A small contrastive image-text model, trained from scratch: encoder depths [2, 4, 2], 203450 training examples.
Rows from block 4 of the text encoder of a small contrastive image-text model, named by matrix and row number. Rows with one number belong to one neuron. Each number is 500 + 25 x the weight over its row's rms, rounded and kept within 0 to 999. All counts start at 0. Numbers have three digits each.
After each neuron's rows are labels from the 100 texts, of 14848, where the neuron reaches its highest value: "tokens" is the input token at the peak. Only what is clearly more common there than usual is listed. The data: photos with spoken descriptions (Open Images, Localized Narratives). In brackets: how many of the 100.
# fc1: MLP up (text_encoder.blocks.4.mlp.fc1.weight, 256x128), inputs 0-127
# fc2: MLP down (text_encoder.blocks.4.mlp.fc2.weight, 128x256, transposed), outputs 0-127

fc1.119:492512505544493525453502455517480531536467530477509509450523526474515476487512494542476483511479463456528484520468505482515508504496465495497508451493519511496524553477464510521503507468463534479492462504510471451496514503500513497514492465518502521521502516498516473516470496507532483529460491519526520441468523485518501501521473503495513485427539547481505462512479544463494486516501
fc2.119:524471504498489530529522524508510533527443486505456474515474544455543464487500500526504506475483485500515513498493491482550503479526494470518538516504515477511469447522489514480516482494510505537504497514502439492449513485486503458484486479540498485516506463550505521501489478465486489468540511517453487465502514494525475475518482480527531461569494487495514486464517543510531516523504
tokens: "<end>" (20); "chairs" (12)

fc1.115:509492480540536549493457505502494470510461480512464491500421492479508521479479525492509522493488517508497507475460480540474470503520489517524504494454455471486519508517435539480511455447539473504510466498473461515498495490499500510466527515516481501479525490459502455491460476501513532528509533516478496459459487500476508512542500515467503489522505515488504485487488493493509516443526
fc2.115:460450506513494496504478483509489524525558524431499515527539470464512535489459457456540483474500488480480488514519511491452508493465473540494546516508550507493507505502534513525526507509530517533463487507497512499526461505531461496472499521501496498495508494493542516470528479493460513454473454482485525509484535526486525515439516504513479470494519506515507517509490548497505508512488
tokens: "and" (9)

fc1.214:514482481488487504517471527544502482490487467510491501492510508485551514470512506521488513466486510521461545509526440474501493492487496523508486498512510467455509498461546475520495474492500472516541502505543441507521482494471459495495531518508505504496487562522467491482510519466522454511486502510525451450494472505490481485490470459492526509488469464477501474568512564521508491519487
fc2.214:494530479503516557462480464501494525482500463484476520536463527503524479454493497459513507518475514493513515540551484490540528516497496500494501521533498478488523495526512517500557498555494502493483511506432528522464542516467484505524520519480470494528475486490433498528533531551499481494458498496457494487494504456480530470517485490494475478486503513503507520477544473496479472499507
tokens: "and" (14); "on" (9)

fc1.127:499514533490480484477544470502498531458539506479521474480497539478509483500457532509511518449449485495461535472499516485477499498485464528509477530537521497505475488474504515535493490479460452459510495490501443510495472480495511466515513476527509492506475503513542536514478462468501519468520488453514496530512513497486514506543461515508462504494487524455471464492544505519541459468513
fc2.127:507487518474525484555470479539490506460482498474490465466565522521479507474511493510496470486545501489454498481480522489521524500457487534508509492504513526460507442512497514538510508477478507503524463489475492487502497525524492527505513460531473514524476539543492506448503481535524508487532458501523484475525476494503484503499538521533476470476553528508491463465476498487479536470539
tokens: "surface" (10)

fc1.187:484463542494474544481524527505502521507495495511456490482538481528495511519506522475485476513524482496514552551514484489520475479530519495512513509496477531498462519507494523501457524495454517500561481477450485490452479473511501488496520455530539493475505491498488459494502518462490492519512478501472540469496516550472511517513496537448502475496552518475460454528522530467486487487493
fc2.187:492538506529480507478475478511497521452520533511456469521487551504519478495578489472480476480490532467483490502493505476529525528498542533453540495448501515547471520479494480508502497478505528529478507507516468503450501501516499450483517557510488500476502534488477460501493505515501483499493527477499499501459497505513508504515525486558510473535474514512517482470522519496503569488511
tokens: "and" (15); "," (8); "on" (7)

fc1.121:483488483506493473500514504511497518578542462468497494484465444506510501484505501554468486492503474506466480510475486536486527501499481497494474469492533489498526489476512480451470504461498518502492524509480488446511512495510486509479516517507519485491455471544478487507492543523525499492505504496503520440534503475410506469477457498464525487504518470533466490516510466499506451515510
fc2.121:511499432513489520532513490514500537520510486537532489507469500507505528495464486506520452488478519470447533520470496502529533508488499487480462470516529468505478498528514510489487520483512469533517486528516533494483526492511502465477556503528515493462504467492538526482530516481542526514491536519516514451499458462511480524478537534500535493480506475468497491488486557494530484493435
tokens: "<end>" (26); "curtains" (14); "door" (9)

fc1.131:476521506493511520525511479499464540528444484492538482454529486473517478489443490501491506533479488475502521533499505556499514493514521509509504516542517477493535483525479453528515500478512499496505522490508487515509508493470460499504443486542488515512483459504524440499465448536505469482482487516500480433523518537483493521474483531512487462493520549479485488465502493513491452523494
fc2.131:458484467453495489518523542496525500508526480453479527471506530492548491464527452528459529511501496531521473457501503467520493490478542481527520486485569493502466498509485501495478495521518538541530501509479446527526553515503503494526501448498482502501534545497522478488533478479514498483508448511500544442480507489521493504513461509483483480481511501500500475535484515496502489517509
tokens: "<end>" (26); "chairs" (17); "." (13)

fc1.145:502513498505542461532528502551551469506487530458489490538486484500480493508491450470488510491500534475497543462503479485489512517544482480444544479531484503456454525519465497525491480520518492503494530510541522499500525534482495494489477461525507530483527523511469532471482479484483463507496485491480505531543484537517457476513494540464516492490491486458523475531484511528481483495458
fc2.145:511496526532504512566468483514509505501515480479448496509489504554546491552495526450507494493533490486500515482492514512530524497495497481487454517523495506471454541477482452451516493476510536527492561478536470503533488499493472504492529501525497496498486508497544469521532467513478459474513539528487508500456507495479486490445488489480445508510519510482483475472516507479477528520511
tokens: "wall" (7)

fc1.58:487465507467461525546503514501508491498497503507492508446513490490506485508508496536517522498554471508483513450484472506464504517499529494470502477454487524474505497554515502473497508500455482469487543498483477475558524477530506507444455495521486542450501511502531484496487465464506515470531505502454507525486485550499511508503497512524487490498513502470506484504475507453419470478490
fc2.58:470495525526494556575504484497486513513467480483521496531540479468499488487517518488491482518496456486462499454471503484450538522518534484483536518484549465518479516521476508455472500526495507479487514514485536474530467481472465493500465525493528530484489499505520464537495542495483537500525471470522500502494495513471489519524474483516463478486481515507504488534537539448464492494487
tokens: "<end>" (16); "in" (11); "." (11)

fc1.91:513555478538457525465498477544473495531471496482558489513524494485511491509478535533540460517514497494492545487545518479460494481468470521530527461522460495470485485477486498544508464505522493482494497460500517490502487505503454511483473501499524472502521511527560471441492548478498479463503480493530500518513463513490492517528493524489498541527517493461490507525503489503515498460521
fc2.91:500477534491529515496492511476485509489463505514511503527476501466531450558478495479493513488502469532536495550466487518492509501497513492514493506526512469493469481487507483499544501485527478443492508534513516494537531512453489496502492459507501437559515484533506518519543537494510456477497499588506538520528504491513519462481499470474449488487502488540516512507499511507503473497470
tokens: "and" (13); "." (12); "path" (11)

fc1.65:498486514519498460484504508504503472493526490449535474516480507479507532508519508487496501490509449497478490469503495496486487472493516519487462494440445508450516486542527535477500527493543479500506522500541468462509505511507454482504515438525497485446493489510485489518519471452484515477478548478496522478483494464536489455494454500479462516512511475494488438511504491455494536517493
fc2.65:475482480531517486485547504521504460490498527486476505463528496475533465514509532515461485485477484473465511502504508498551492489494494440496521531518521512465434505527475519485531470474485489503446476482523522521532492487495453495509531514530531535484475531526529452516491522474523498519462519495536495492478525517479506480508530473498502544497502541462497499485527527491463556521500
tokens: "wall" (18); "wearing" (10); "two" (9)

fc1.12:496505513490472454497511462517527449486517521460470509480505478511510486514499512508497519478491452490527503543552486480536567494475472490463519492470489508461485537547493544480505528491510523522522483477499528467488461483485506498467474499486502523493491476462545529542519516464485439513515473506504456466483507536473501491445481489496468518468490545474500516509489508476488514490506
fc2.12:481457483501467506524495533495504461520536501503511509524500516496535457489544508554464458494524522502483539534521504476507500522550502496507501469462500500523505484457474528561521498501499477522514509517482478481504476446492515450455508509499487487469495491446463504498472506514484543480475478509526507491478500481524511547536527486516528532519525490481567479467461513495482499485509
tokens: "and" (10); "," (8)

fc1.6:474473471522495488504495518491539537493492514528459523466500511472505469472521474501518516490508534465521460497531481502476500497486536457445477449488472505486495504463501525527494549492507525535506454499543508480536490529529497505467509502495521524526470476487532474508522459459467537516536501473487510530539493482460499493553510487525553521453465506507470508510518506496476477499524
fc2.6:509479501514462546519469507440503513513518516526465523485463472480480485491495485503485525505522487473499506493507566540539486482470496509516474489502522509500501491503462531513532566478515464504555539467518517491483488511506471514508507476481476492520536536487524426528530497500495484472518512511505485429486484490509482509507548485473463501478497472490524490472517493507495535537461
tokens: "." (35); "blue" (15); "<end>" (10)

fc1.181:517515490525537504478531478481505485474543493521468471519517456493489511503461493530536497524516453456488490519490508487485528498491556503488505473475516490468491483533470455498505471546516461495453529502517471501486497519511497531452507464547463492491491509488464497504528486507532481523481518496453518508438578480472531501490526453470488513488525508466491512481501506501528507501498
fc2.181:489480532488482495482489474474498511491478492518506524532533494494504528491471499440467551473516449528498509518505495498514487486491511504466477545503495483478502478513514523521522524557497500477491463483470495491523522536494487493518521516513520497555444503524497496461500517454495488471458495478528480484480517487463537502502496573539476514487518522470507518486479467509480587474516
tokens: "and" (15); "people" (14); "different" (12); "are" (7)

fc1.25:484520501498515473506461526477477540546505504483472477530489516519483495489479524456522474501494510496470469485520534495503440493544533485516498532506542476482505529462494517485501466470507546532473494488531480456484516492544522509551475488508521479548460484492554517471498478523513475482510526513497525464525488481446468517489483456503524513499543503506499516472487502539466482515535
fc2.25:471495510456509515511492465505470429496494486531513542500490507466547480478470494503460538498500446480488469552491516477482519462506485490536530484468538489492528539492453479553492500498484481516497475476480497493511530533512522524457494495514470534469509524505535517517460468500509480506523514525516507495503537483527512485559513524506506530536468513449504505503500475522512543497510
tokens: "." (37); "white" (8)

fc1.50:512525483549502510457446510454495464531542496499535465546520471544493477498503474454520506506457472510472492480502503520491470493502512495486497532468483510460520495509537487478562480454476507461524492510494514434555527486483539508510470489514502493495481482492478489471494454509493469502524498510449502516517519483483498479479503494510524527518505470495548491461497509545494481489510
fc2.50:454509494505461574499477469497496496452482500482506556526528485516541519455487487499502491520500497504486502457488505497515502559477458509520495478504515513469485518525496504509511475510480469526519517475519476482499499495495488596453497491498479494515516493545498499530463523503452519529517506478506500527504520516528492486495510460509511481526490511503517522472480559485444475526539
tokens: "wall" (30); "building" (25)

fc1.203:444481470517536510469516512500472517541458501481462517491518477429462456465516483498478509484527499491488467450545462434490493488525494517525480499475503508502493529516469517532480470493485465483477487497525466521487534491480514509474497490472518473497464509500486493494531502507514487532506498480469538446525519525522468507476487481461486484457498526513459461466501517502482492472500
fc2.203:490455544519492496480490508461482472487492496499475504543496526498489530491505509509505498479508508498483509508511528475454529516531508475583484513496520490498488545459460508532519513496473476472447527513479521495504506492461500487529526557517482475497432494548512491495509485518486516553477532487492460492456541484486495523506502477528475475514484499462529547482505504517512515447505
tokens: "<end>" (41)

fc1.235:545477494528505545509496487510459488469506496478497571499528475469537503536488516503514517478502478472516498464490498508512530523519504521531472485524462429502515496473521508494508494485485521484500486515485504482525551501500462500484514487538543510508426494519540519534534530507558503510480542467468512454499520481481496531487499505503483523528481492470475502504529531495532518453485
fc2.235:434482502524508478508501503503498500521470507513507490512488527497510499501495530528482439524461487480479519524519493527454497479492475539499495482513529512473526499536514529510462530511514493488511506568530503453521449490467489526483532456511496502563470501459520519510484449518461532497457454495519505491488483502539498468511482474510483523499524480508500540544465491524525490524522
tokens: "<end>" (16); "grass" (13); "floor" (7)

fc1.55:452511475491513458483540500486493517480555473492540520531490490490522526494528542513456532519505485530499544492496497482474494495456503464481466520514492513472525482527505494504487488524496479495518454495486481489454448456494516561470510479500531506481456440492529500474506504471526459520533504505481469494474484506475487533504511489505506479501518523480451499474469469549501456504493
fc2.55:564500500496481541498489505559502508474506532481508519500475472479551441501507520532516499467495536462479488518464502460490524507511517510493434474530508542461536492485492456481472468506537471512525491481481505494533519470463498509471460519509517476480517498524538478551497492517490490503534435474517498513515495474528523494502518505510505515525486505537493497512501516527455516488470
tokens: "and" (9); "woman" (9)

fc1.130:491448560486495535500482479525496555471490469447480527486489497473476484491497507503473494476458428516431489505491509499476504506504512515462473517473503472505489523535539496498482473469471505480484501508498503478486543538510479486523480493507505523439514501506517490509533546506546530529491551469476496512474529479489488527495508509491479528496504493456498518484559477505482501519510
fc2.130:458505491522462492510563480503476505516548496510460520468528510485516511503497502501512501496481522545479535530491552500475510496541477528534472519499535453493485512516493502488491500502500517490534503501532479513420465492472446543532481485464529494492502483508509498485498546507489516500495451497575529501491504493499489521498501549519485493486529500463526535479487503520511444490495
tokens: "windows" (11)

fc1.170:461530485492517480503497470491546473503512478494525478520470495478477521487479468538527471498513515480485493502548520530459513472531538463496514485472476487478467511544567515540542455506515501477477497523508501492468485486460537499495525470543488505502540480493473514500520513509468482476536470517485475513445501520497485520478482453509546501535511448493481520501459504463503483486502
fc2.170:490464458501486530444497505456511518504512509492481522492502468507523492521493470514510510527482544485468505487543518500555494472491463503477497505493492518513425543476506500521515517512479501566462522507535502570464495463516481471510501482484511558512510524472501499457473533483506494503502495491500487481443527537490486487538507513531475516494494520509479534510477543484531500497522
tokens: "wall" (21); "buildings" (14); "in" (13); "building" (12)

fc1.162:508471521482519504489508540515499502509479478493478527538509474495506525476509460517510514475475490530452487481489541487453493456474514511472470441528477518488511512515512521514497495508462544476468485521522495541453550532494529501490450493524521496492511518508527509526529521541505497511467512459447472511461499508516508522503468530479487535500548518525555490490500543502491467502538
fc2.162:460484479547432490513536519492477529504456524531519523477524469468474503470482490523562509461530494549492512479499527548506489490496499514494472514450535501565517531500504510527469486513540492517507533511487475509483542494492488459494471516485495508507542539464495504526487510526500494493487513513538502525492524480480490488503515452488478508491516497458507469488460494469504493544532
tokens: "windows" (20); "building" (13); "<end>" (11)