config.yaml
train_examples: 203450
translate: 0.12
encoder_fused_qkv: true
encoder_qk_norm: false
encoder_depths: [2, 4, 2]
encoder_widths: [64, 128, 256]
text_encoder_mlp_ratio: 2
beta2: 0.999
eps: 1e-08
max_precond_dim: 1536
max_grad_norm: 3.0
max_steps: 13500
batch_size: 256
Rows from block 4 of the text encoder of a small contrastive image-text model, named by matrix and row number. Rows with one number belong to one neuron. Each number is 128 + 32 x the weight over its row's rms, rounded and kept within 0 to 255. All counts start at 0. Numbers have three digits each.
After each neuron's rows are labels from the 100 texts, of 14848, where the neuron reaches its highest value: "fires on" is the input token at the peak. Only what is clearly more common there than usual is listed. The data: photos with spoken descriptions (Open Images, Localized Narratives). In brackets: how many of the 100.
# fc1: MLP up (text_encoder.blocks.4.mlp.fc1.weight, 256x128), inputs 0-127
# fc2: MLP down (text_encoder.blocks.4.mlp.fc2.weight, 128x256, transposed), outputs 0-127

fc1.63:122122161115154149150130109104194183141104099118119133141136135134098205158175126081132097148128182133137172084164164165151146078000155154145104152082117142188117102158119150122108112066110097091134162112184118097127158149130135152114093119141148106074142169083161158160112162129129117115098120103096130088119125136160128191091152061147098076123120145117151098119164091138106087109053
fc2.63:138142176126115157166170150127106128136118077121129125093117140089112121153127176124125121108085081145104044166160107120123173107113173093147142126114113114132107113114190103134153105133089156145077072110091131113095104099129134108100170193171099167131120162131108153165161062182078139124171130125124183140122164180147145036029093155092130153135138097154112088177180136162142163074117
fires on: "." (13); "and" (12); "see" (11)

fc1.151:136135103108163145164133108068139103128086182134117098117115111123119150151115170153109140135070144113133107079078113163102136068120171087130123139093102031165082130109157116160153134113110101181150119121126091157098159166140154149049165143181206110171108157140124142122119093114089116114155158063187122088152130143134156145138129116065140064066103150125089112079114063106119070110104
fc2.151:130103128153180132142151119109132141097079123161112088109146116077099146094136167116138123089142150171056088134126213120109142093154218130128135170156135074051137090109138172130113107068184203160125163163092134125091099106121109115095111132096115115143166174160133229139142073161144118168104116122121181112093141146110115145113109158099191111156136127081141138121104101122188112156131
fires on: "," (13); "of" (9); "and" (9); "there" (9)

fc1.166:140183132170127099130125113139109160152127158106133175134168105198134108235110097128084153166129117089126127028135099121056089115111195152130126132090172135109090106097110143140167092093090090161081058111102130104097123156137089089114104116118134138138145143187143092138101148069157112143138122140195056123148100108111091132172154152124104151134159094098167111160135102136117104095176
fc2.166:122081165123145163147133123097093144101133169133171155163142086155171094084163175082147131125176125190107172161083124107085106101146148137092092170085049155133169145055114156111125124121163177131129109078093113102119129128108132117104148151166142053154116069086155118135098129098044163114113087130110145165151182113136101122156150127175102101192080109114165135160169176142094111159159
fires on: "wearing" (17); "she" (16)

fc1.114:191123153107115182147123087131171128130067116154095150134099092182117186129110158140041099107153122127072113114126143079103115101147138112097133132078078085086154161128099197153197151090106095103124072122165115140134175131116175128062115130134108141104159157121136096048102143125082083099139153145150118093129126155092132078130168100110100099108123097138094137053173083108114186117134
fc2.114:101096101196084116091179194175132153129127131077109131140115089083158127086105121125160103179136091169076123149108079075117124125088160134141157142163204152110135132098136146085104114149135131114150133145076161128090107087091071094151186111144084149115003132129132165183119093118138171166170111132152139118126209153123141158100116075142145115091150133102162136148157128115108148154145
fires on: "," (21); "are" (16); "<end>" (14); "and" (10)

fc1.223:110129131150078125108108127130121108134178150148171178143076149100130141184114174144081146153063141109100092119207148129079076088090121192163103132120135166119130105122159102066091114157131156096096142104132152114117060070126135149127107080074120112134107118067111090084161107082148129134116139132145098097177130107133068137125116106076136138172116118077153099126135029060184130137111
fc2.223:143123096125082080145148178146134185140126108124090145169106141064099117190072119183196136109140143164107111181165125173142121125133138118119091196138082084131074144048068118084096143208159160134095160124114198115154127167114102156106189177124146097108104175162058091112121104146096110147120083139148127127147151103144121156106122123129138169123095126120137100134061094118161140115140
fires on: "wearing" (15); "a" (14); "on" (8)

fc1.110:159100074169126142141093176064122133095139057135155124175053120085133109159134186157113106126124109075170141115179077098154129082163154139110130104124109070126115124117055100151085074091069146136097119141115133117100118133192127090127128149158127152164087097058124138135133090079148068073103168102136123124136182168124163108072083142169137114124147109109116065145146132086156158133109
fc2.110:131131146141151106141115102091125143109123112069112102087120170130156087106082183156179056086087160140094167110129115158096130094097146152193126133126074140132140087143072061142122121044125126118217105092124115139150126123101203138108160135195099095145127163178110141097144115119098124123143215105155132113109133124202134108103201135162095146122160116127155108150118130086171134153162
fires on: "camera" (15); "black" (14); "<end>" (13)

fc1.35:169131121136112118098139149120089103104145136115154192141113127088148100113152174098145074136172155105132130113071119081118073129163126095098069126088106076182081111152087122142096155079091119092137100123090076161161122106113122099110135128120147150054135101108091132136111130096124085108089178126103125142169141061152105094124172147101137158185084157122096090069069121104111102010152
fc2.35:093150122112131111086211127118134109132081152114163176122138179172096087099092130066176062106034166112140171137129143165142139144113113118049097122142161154099132146168153181095151163104162158103121127122095164089088101149136126114147167129117097086099158154138188143198110089132130137127130137111110132127137118036114147165090111155127178112111133121076129128183186087156099105150156
fires on: "plate" (40); "on" (9)

fc1.140:125125144114094089111193105162091143104182165136156122201097120181106153177096126121153122104144159071149150114041082097153146101153180117130122087123102150117134120161133125124128112100167096135143121113215086099132137126139093081105127144175117109141119094156087136160125142132095127113181111099128087153084092161178141110104114060115108050099142193082148094129114087145087172197108
fc2.140:090137126167101152126140108149105128177133156168143146098079151130145109131133158147112151126111142169126125131093099169143107129165122091082147143119107111169093178170091143182127114120117081103150077153105114148150161161105163138082101146199131114111095128104165115153074136197091143135078135173157144069098151073140111128092099102107072116144180153139217011152104156089121102136191
fires on: "and" (14); "leaves" (11); "are" (11); "wearing" (8)

fc1.159:096185164203081172136088133202133138185084086094109157096118147145127120114111138119153134088077117083157164125152129153066109095142160173160100153132125120086129119120075131114082116122122110083096137096127110146124136103136115119101096097176080140114049156177152117073124111129208145081138124165140118098049134127120173149146111184136139085129151136150137144151190186179170120132161
fc2.159:116114120130173123090132173109099124095059110118132117161122155099096154142098092175117103124111101119140092154172138120118151090095165178104091100123115121128094179132140106109157119166126158140176130132102124203113113072037135171167070042158098150080118115087090126160136156137161131140123056163076106122152154113143128112105179120157081183134104145122099148102160155168127182190196
fires on: "sitting" (28); "." (16); "and" (8)

fc1.54:169138104106135151137123091127154108126128095135108147164083169091069123052077133146132117169146131109100124146107132073110157115111110125131065098141071107112157098046126081109125135091186127174125097106123101128068091118096163133117192143123096115062182131135119096117042168143125180144080162117135134115095092144132065124150086129101149121194127196062116086128143171141146098127124
fc2.54:110156128072119104172113153180182075066091193047110134146149121173130146163202184097143075172118174133099131159181134111160100082157094105092131144116125141185155119139152147061167116141129089153113104143101119147152107095163131186131108116115161131164115159108147155103181151111097165108102056113142116151100087111160112164093093169173096155118118129142121088122111132103121085140067
fires on: "." (26); "top" (9); "and" (9)

fc1.102:155133137086076119110129119133080112133102111109100141042125085156082108059142153085107101103173105087123168113146142093113108103141118129162092125143177172146078140034138134148167043079088147109100076154138144129151142147115158094063120103084166155142072195138130144153133167130127111145106164101102145191118124146148141142111175127107105077100131165098124140128132162187066173137138
fc2.102:106170147121111171138191110081091115104146122134152116095141130069120102087112106136128154132129193130112121156057081090131117064081192157132074097167113146124172080128107188130126106101170146145114118091129142116129159077137108149150082097211151131082119189105091098094188135071115126098172189155113145150106159158096144141101085188157168161129146083151101133115171129146144118171110
fires on: "." (13); "are" (13)

fc1.34:170154103175162089108136102099119140133190095186096155175156132149106090124095103154178157125108092124121144119115148120086149131092065137096186127113101163107059163177134124124126103060164093099121104123152186111155163173129135164062129114052109155165116069131081131115124125117121143134126091136173146133082137102152112149109193134171085067120108109092096116096099140072145059135079
fc2.34:120155112155131144153135119120098182117106088101107113152144144098068092038137137130133117124104140179066134095140124154135145128107122102153170136077108140106128182162169069118147092146056163108122134156103155102113170087063136110081117133153117181113147130150185048096109097181161167117174185098141135105131080122174166081159217125098114121161131101142177152132156092135114132112174
fires on: "and" (14); "there" (11); "sheds" (9); "house" (9)

fc1.184:111115129137099094131125143163079090164130164154131105158119125158148182040043108137119095099137161149061088117141122103063099094103168152087123126116126157102081150110113182085105088109156126106161155133148130088084071135178129093180112183104092159102162199139086158158108116152096162147119121080142175129113139127145066070157176091123144082077097147121152130141140129165170145139117
fc2.184:096105181126118169066187094206145071110098073148170145142123085141185124110118132158093091119077123079118120173092153136161135121158100093164123116121123141132089189144134147140129149138127104206095110113106163157133102142140146101110080109120142148152121126143137161186091201129105137115159151047147130131096094109159123132064095152123160169132220138126130129139084101138154100087064
fires on: "and" (13); "of" (7)

fc1.56:142127136111108127161134101079125114122138120151154109141150117116094113052111112117052167155153081088100112129152193163086148146074085152099126184115163124128139187085139114137207123145150108091111164147070096093128124135086086126125142145148130135105101130110044110140165188166082139172094126111048147081159166084141119102101149114094188128187200127118115127124154123074160117115145
fc2.56:197154148115136161076096091077128114124123130117122087113141162134136149109103144147150133151117129155205157186072081145142150149109138081110091142113151120132155065145161101118096230186168173067145118079119141103112121160081100114156112110115090113187115111143077149112151123139119177092121099179138058156132130093086144125151141140144156139124190159055116126106070071143094142120139
fires on: "," (18); "men" (9)

fc1.232:172047133119107158099106151122127108156081184099170099133115142118145143133090169138153179137120062147112135098178116157094157098140118132137160160089164147125132105119141082082149162071143145100188098087104154175178105140177145121087081118120147095096093131080114120202112151113121123051090123081109093148140151094091076169066138097150137100189134127149114138120162149112062077101142
fc2.232:137143088148128161203102137053082099088151099124175134159073104088178074135117104141131103091106122083136094141103174174123141128164139108099083170149102123145154100134103141159124157226137170096082088145114073069097114138150187111143106180086155124072159104124116144147154124128165134122128173160107141178082150151140145152113115116155168126074143167119189129102075163167101148109108
fires on: "plate" (23); "table" (14); "," (12); "and" (8)

fc1.13:129152144126138127176135117164135161090153125111102094106148100067049150058145113098134170106149122178070123090110188158076099164114124132130096125065112103086150185084051117144127138088088140118107127157121092108147151085105091180125155099178119116094074165119096147180136099127124142186099146182062119116119175160136188136135177060119138121100144155132112151117117126129180136146170
fc2.13:127120146105161127118131117099162150125112154072111133137054138161172144126084129114120128115088114123200132170105144121126118127126157163099074173157193081148142151144098083148178222179068141093091106110114132083190166123137091182098101145145146129180121107138126131160125114121140130093138113140163037123126110105055176082160123138144079093104206132091145125155141089113094117167118
fires on: "," (9); "many" (9)

fc1.8:168113082158122206048153116125138094109121166195166122142047144156139135133149140129135135151128153067103107117210173117183126137114159143094190094149178125091150145122087163142129180104107103119169096167130126169161115115073177172120156120132138145124166126102119216078158158079118109145109143100095173130176083111146123151124145109112107158082167097115143094127087107125077118117151
fc2.8:104095105126147166173093075159095148144160112090080145101116121126149134110163096107167116175137176177085178123098150154150110112040106135143105105111115137131104068096165119103119078150084151157146176125150087097163115138135147099198126127125120159095102123179063092103169145134133121122161116151135142142126121076106178158118216125156169108140116146081147174125166165101088148227166
fires on: "and" (16); "." (13); "<end>" (9)

fc1.250:073117106072125129096136170094137128126177129147099216155106083173100122083193098168140134123164135130110119127152050149175089135129133100058118184113105121121104174135145116157097108140128150113153174154186156129119140122093113151174156089186133158186177137154091128195093107112145096101132114151111172102120127158101186173058065123145148095126101138147099149114134113090122129075091
fc2.250:146167069182114125075151119111084114117157168155204102088148121102115106133138117126136149114105116156107104105134206151148087117073097146121146118137170166125114143155117151162212104154123149145097139154165103138092123081079075127162089126073133105174160204080095123106070175165144092091130144137175131173067133151131094135108127125132103211119096172120134180167110141103149155098112
fires on: "," (32); "we" (9); "is" (8)

fc1.1:119111131157161092132105101195131098170131117055097142097167155153084150160076175127114124092126126148171097108127161166097105112140124081114126129162124091126118092132058083102133054098181101154106112141124127148111139088101138111142207115111120123202143095082104129119101089082163143132172176111114133078078093165127159142177070139158084097099191138173092147061130104151088133149128
fc2.1:153148156100098134110122152132164079136166086111069121072127121136131151145187092162148151116125103099142150157123167152102137168069076097142115104136150086142081165166092097176112037098177115111166119178101160137100146160111143143154185144151103164160100111083127174165175182107124126143078123184110089037198125135135114115154106156092148136056143153134103145111142125133084114157148
fires on: "wearing" (15); "smiling" (15); "child" (7)

fc1.81:118186171133156132120155142147135136188118164163126125166120103132105132116086145158168085049121147094035058083117145127106160109118141113115141113110089056100180120154120154111146102137211143113103146169137083105114107123134129139123124075111058159104113123161143153127141187145112133167147111101125081060113105146075129107126119170159153181060131113117119200145140086115078095167155
fc2.81:099092070120127144099197129125177203170110095122136170141125128129120176160182185127160180094077156128126119087094091124140157112092150116083152106207122133196146134184107127131128155143125049099165142105103109093093191085133156144158154171139150140125134127106136092117121109115132175079127128127117099100164119084095154116054166095101122104100184085134136076092094138114147182134144
fires on: "and" (10); "," (9)

fc1.21:089152103158096150125083064099156110095170153236158136122120138162167142101153156130176190128180104155077111139115151151192108108029153155111131156028120151123143087121080126214080136144129138093083153090159126116114092152151097091135130091146102103117126085152148106109176099106120122113136158087120163167144118115099109116130163114118159102118084110116138133137112108136151096083105
fc2.21:079131094151141160126147126154151142111067074127098118087117145101130151103118051129118121181178156075144166164139176128104110169101103119084059124125108160140156128119152222035098139119222109179147148110084108123086135107132128162096165120161105167115140119131141130159104149058130134129132121100087122128142155114110174139090083127081123125082149175132156136209133127105122130078124
fires on: "," (12)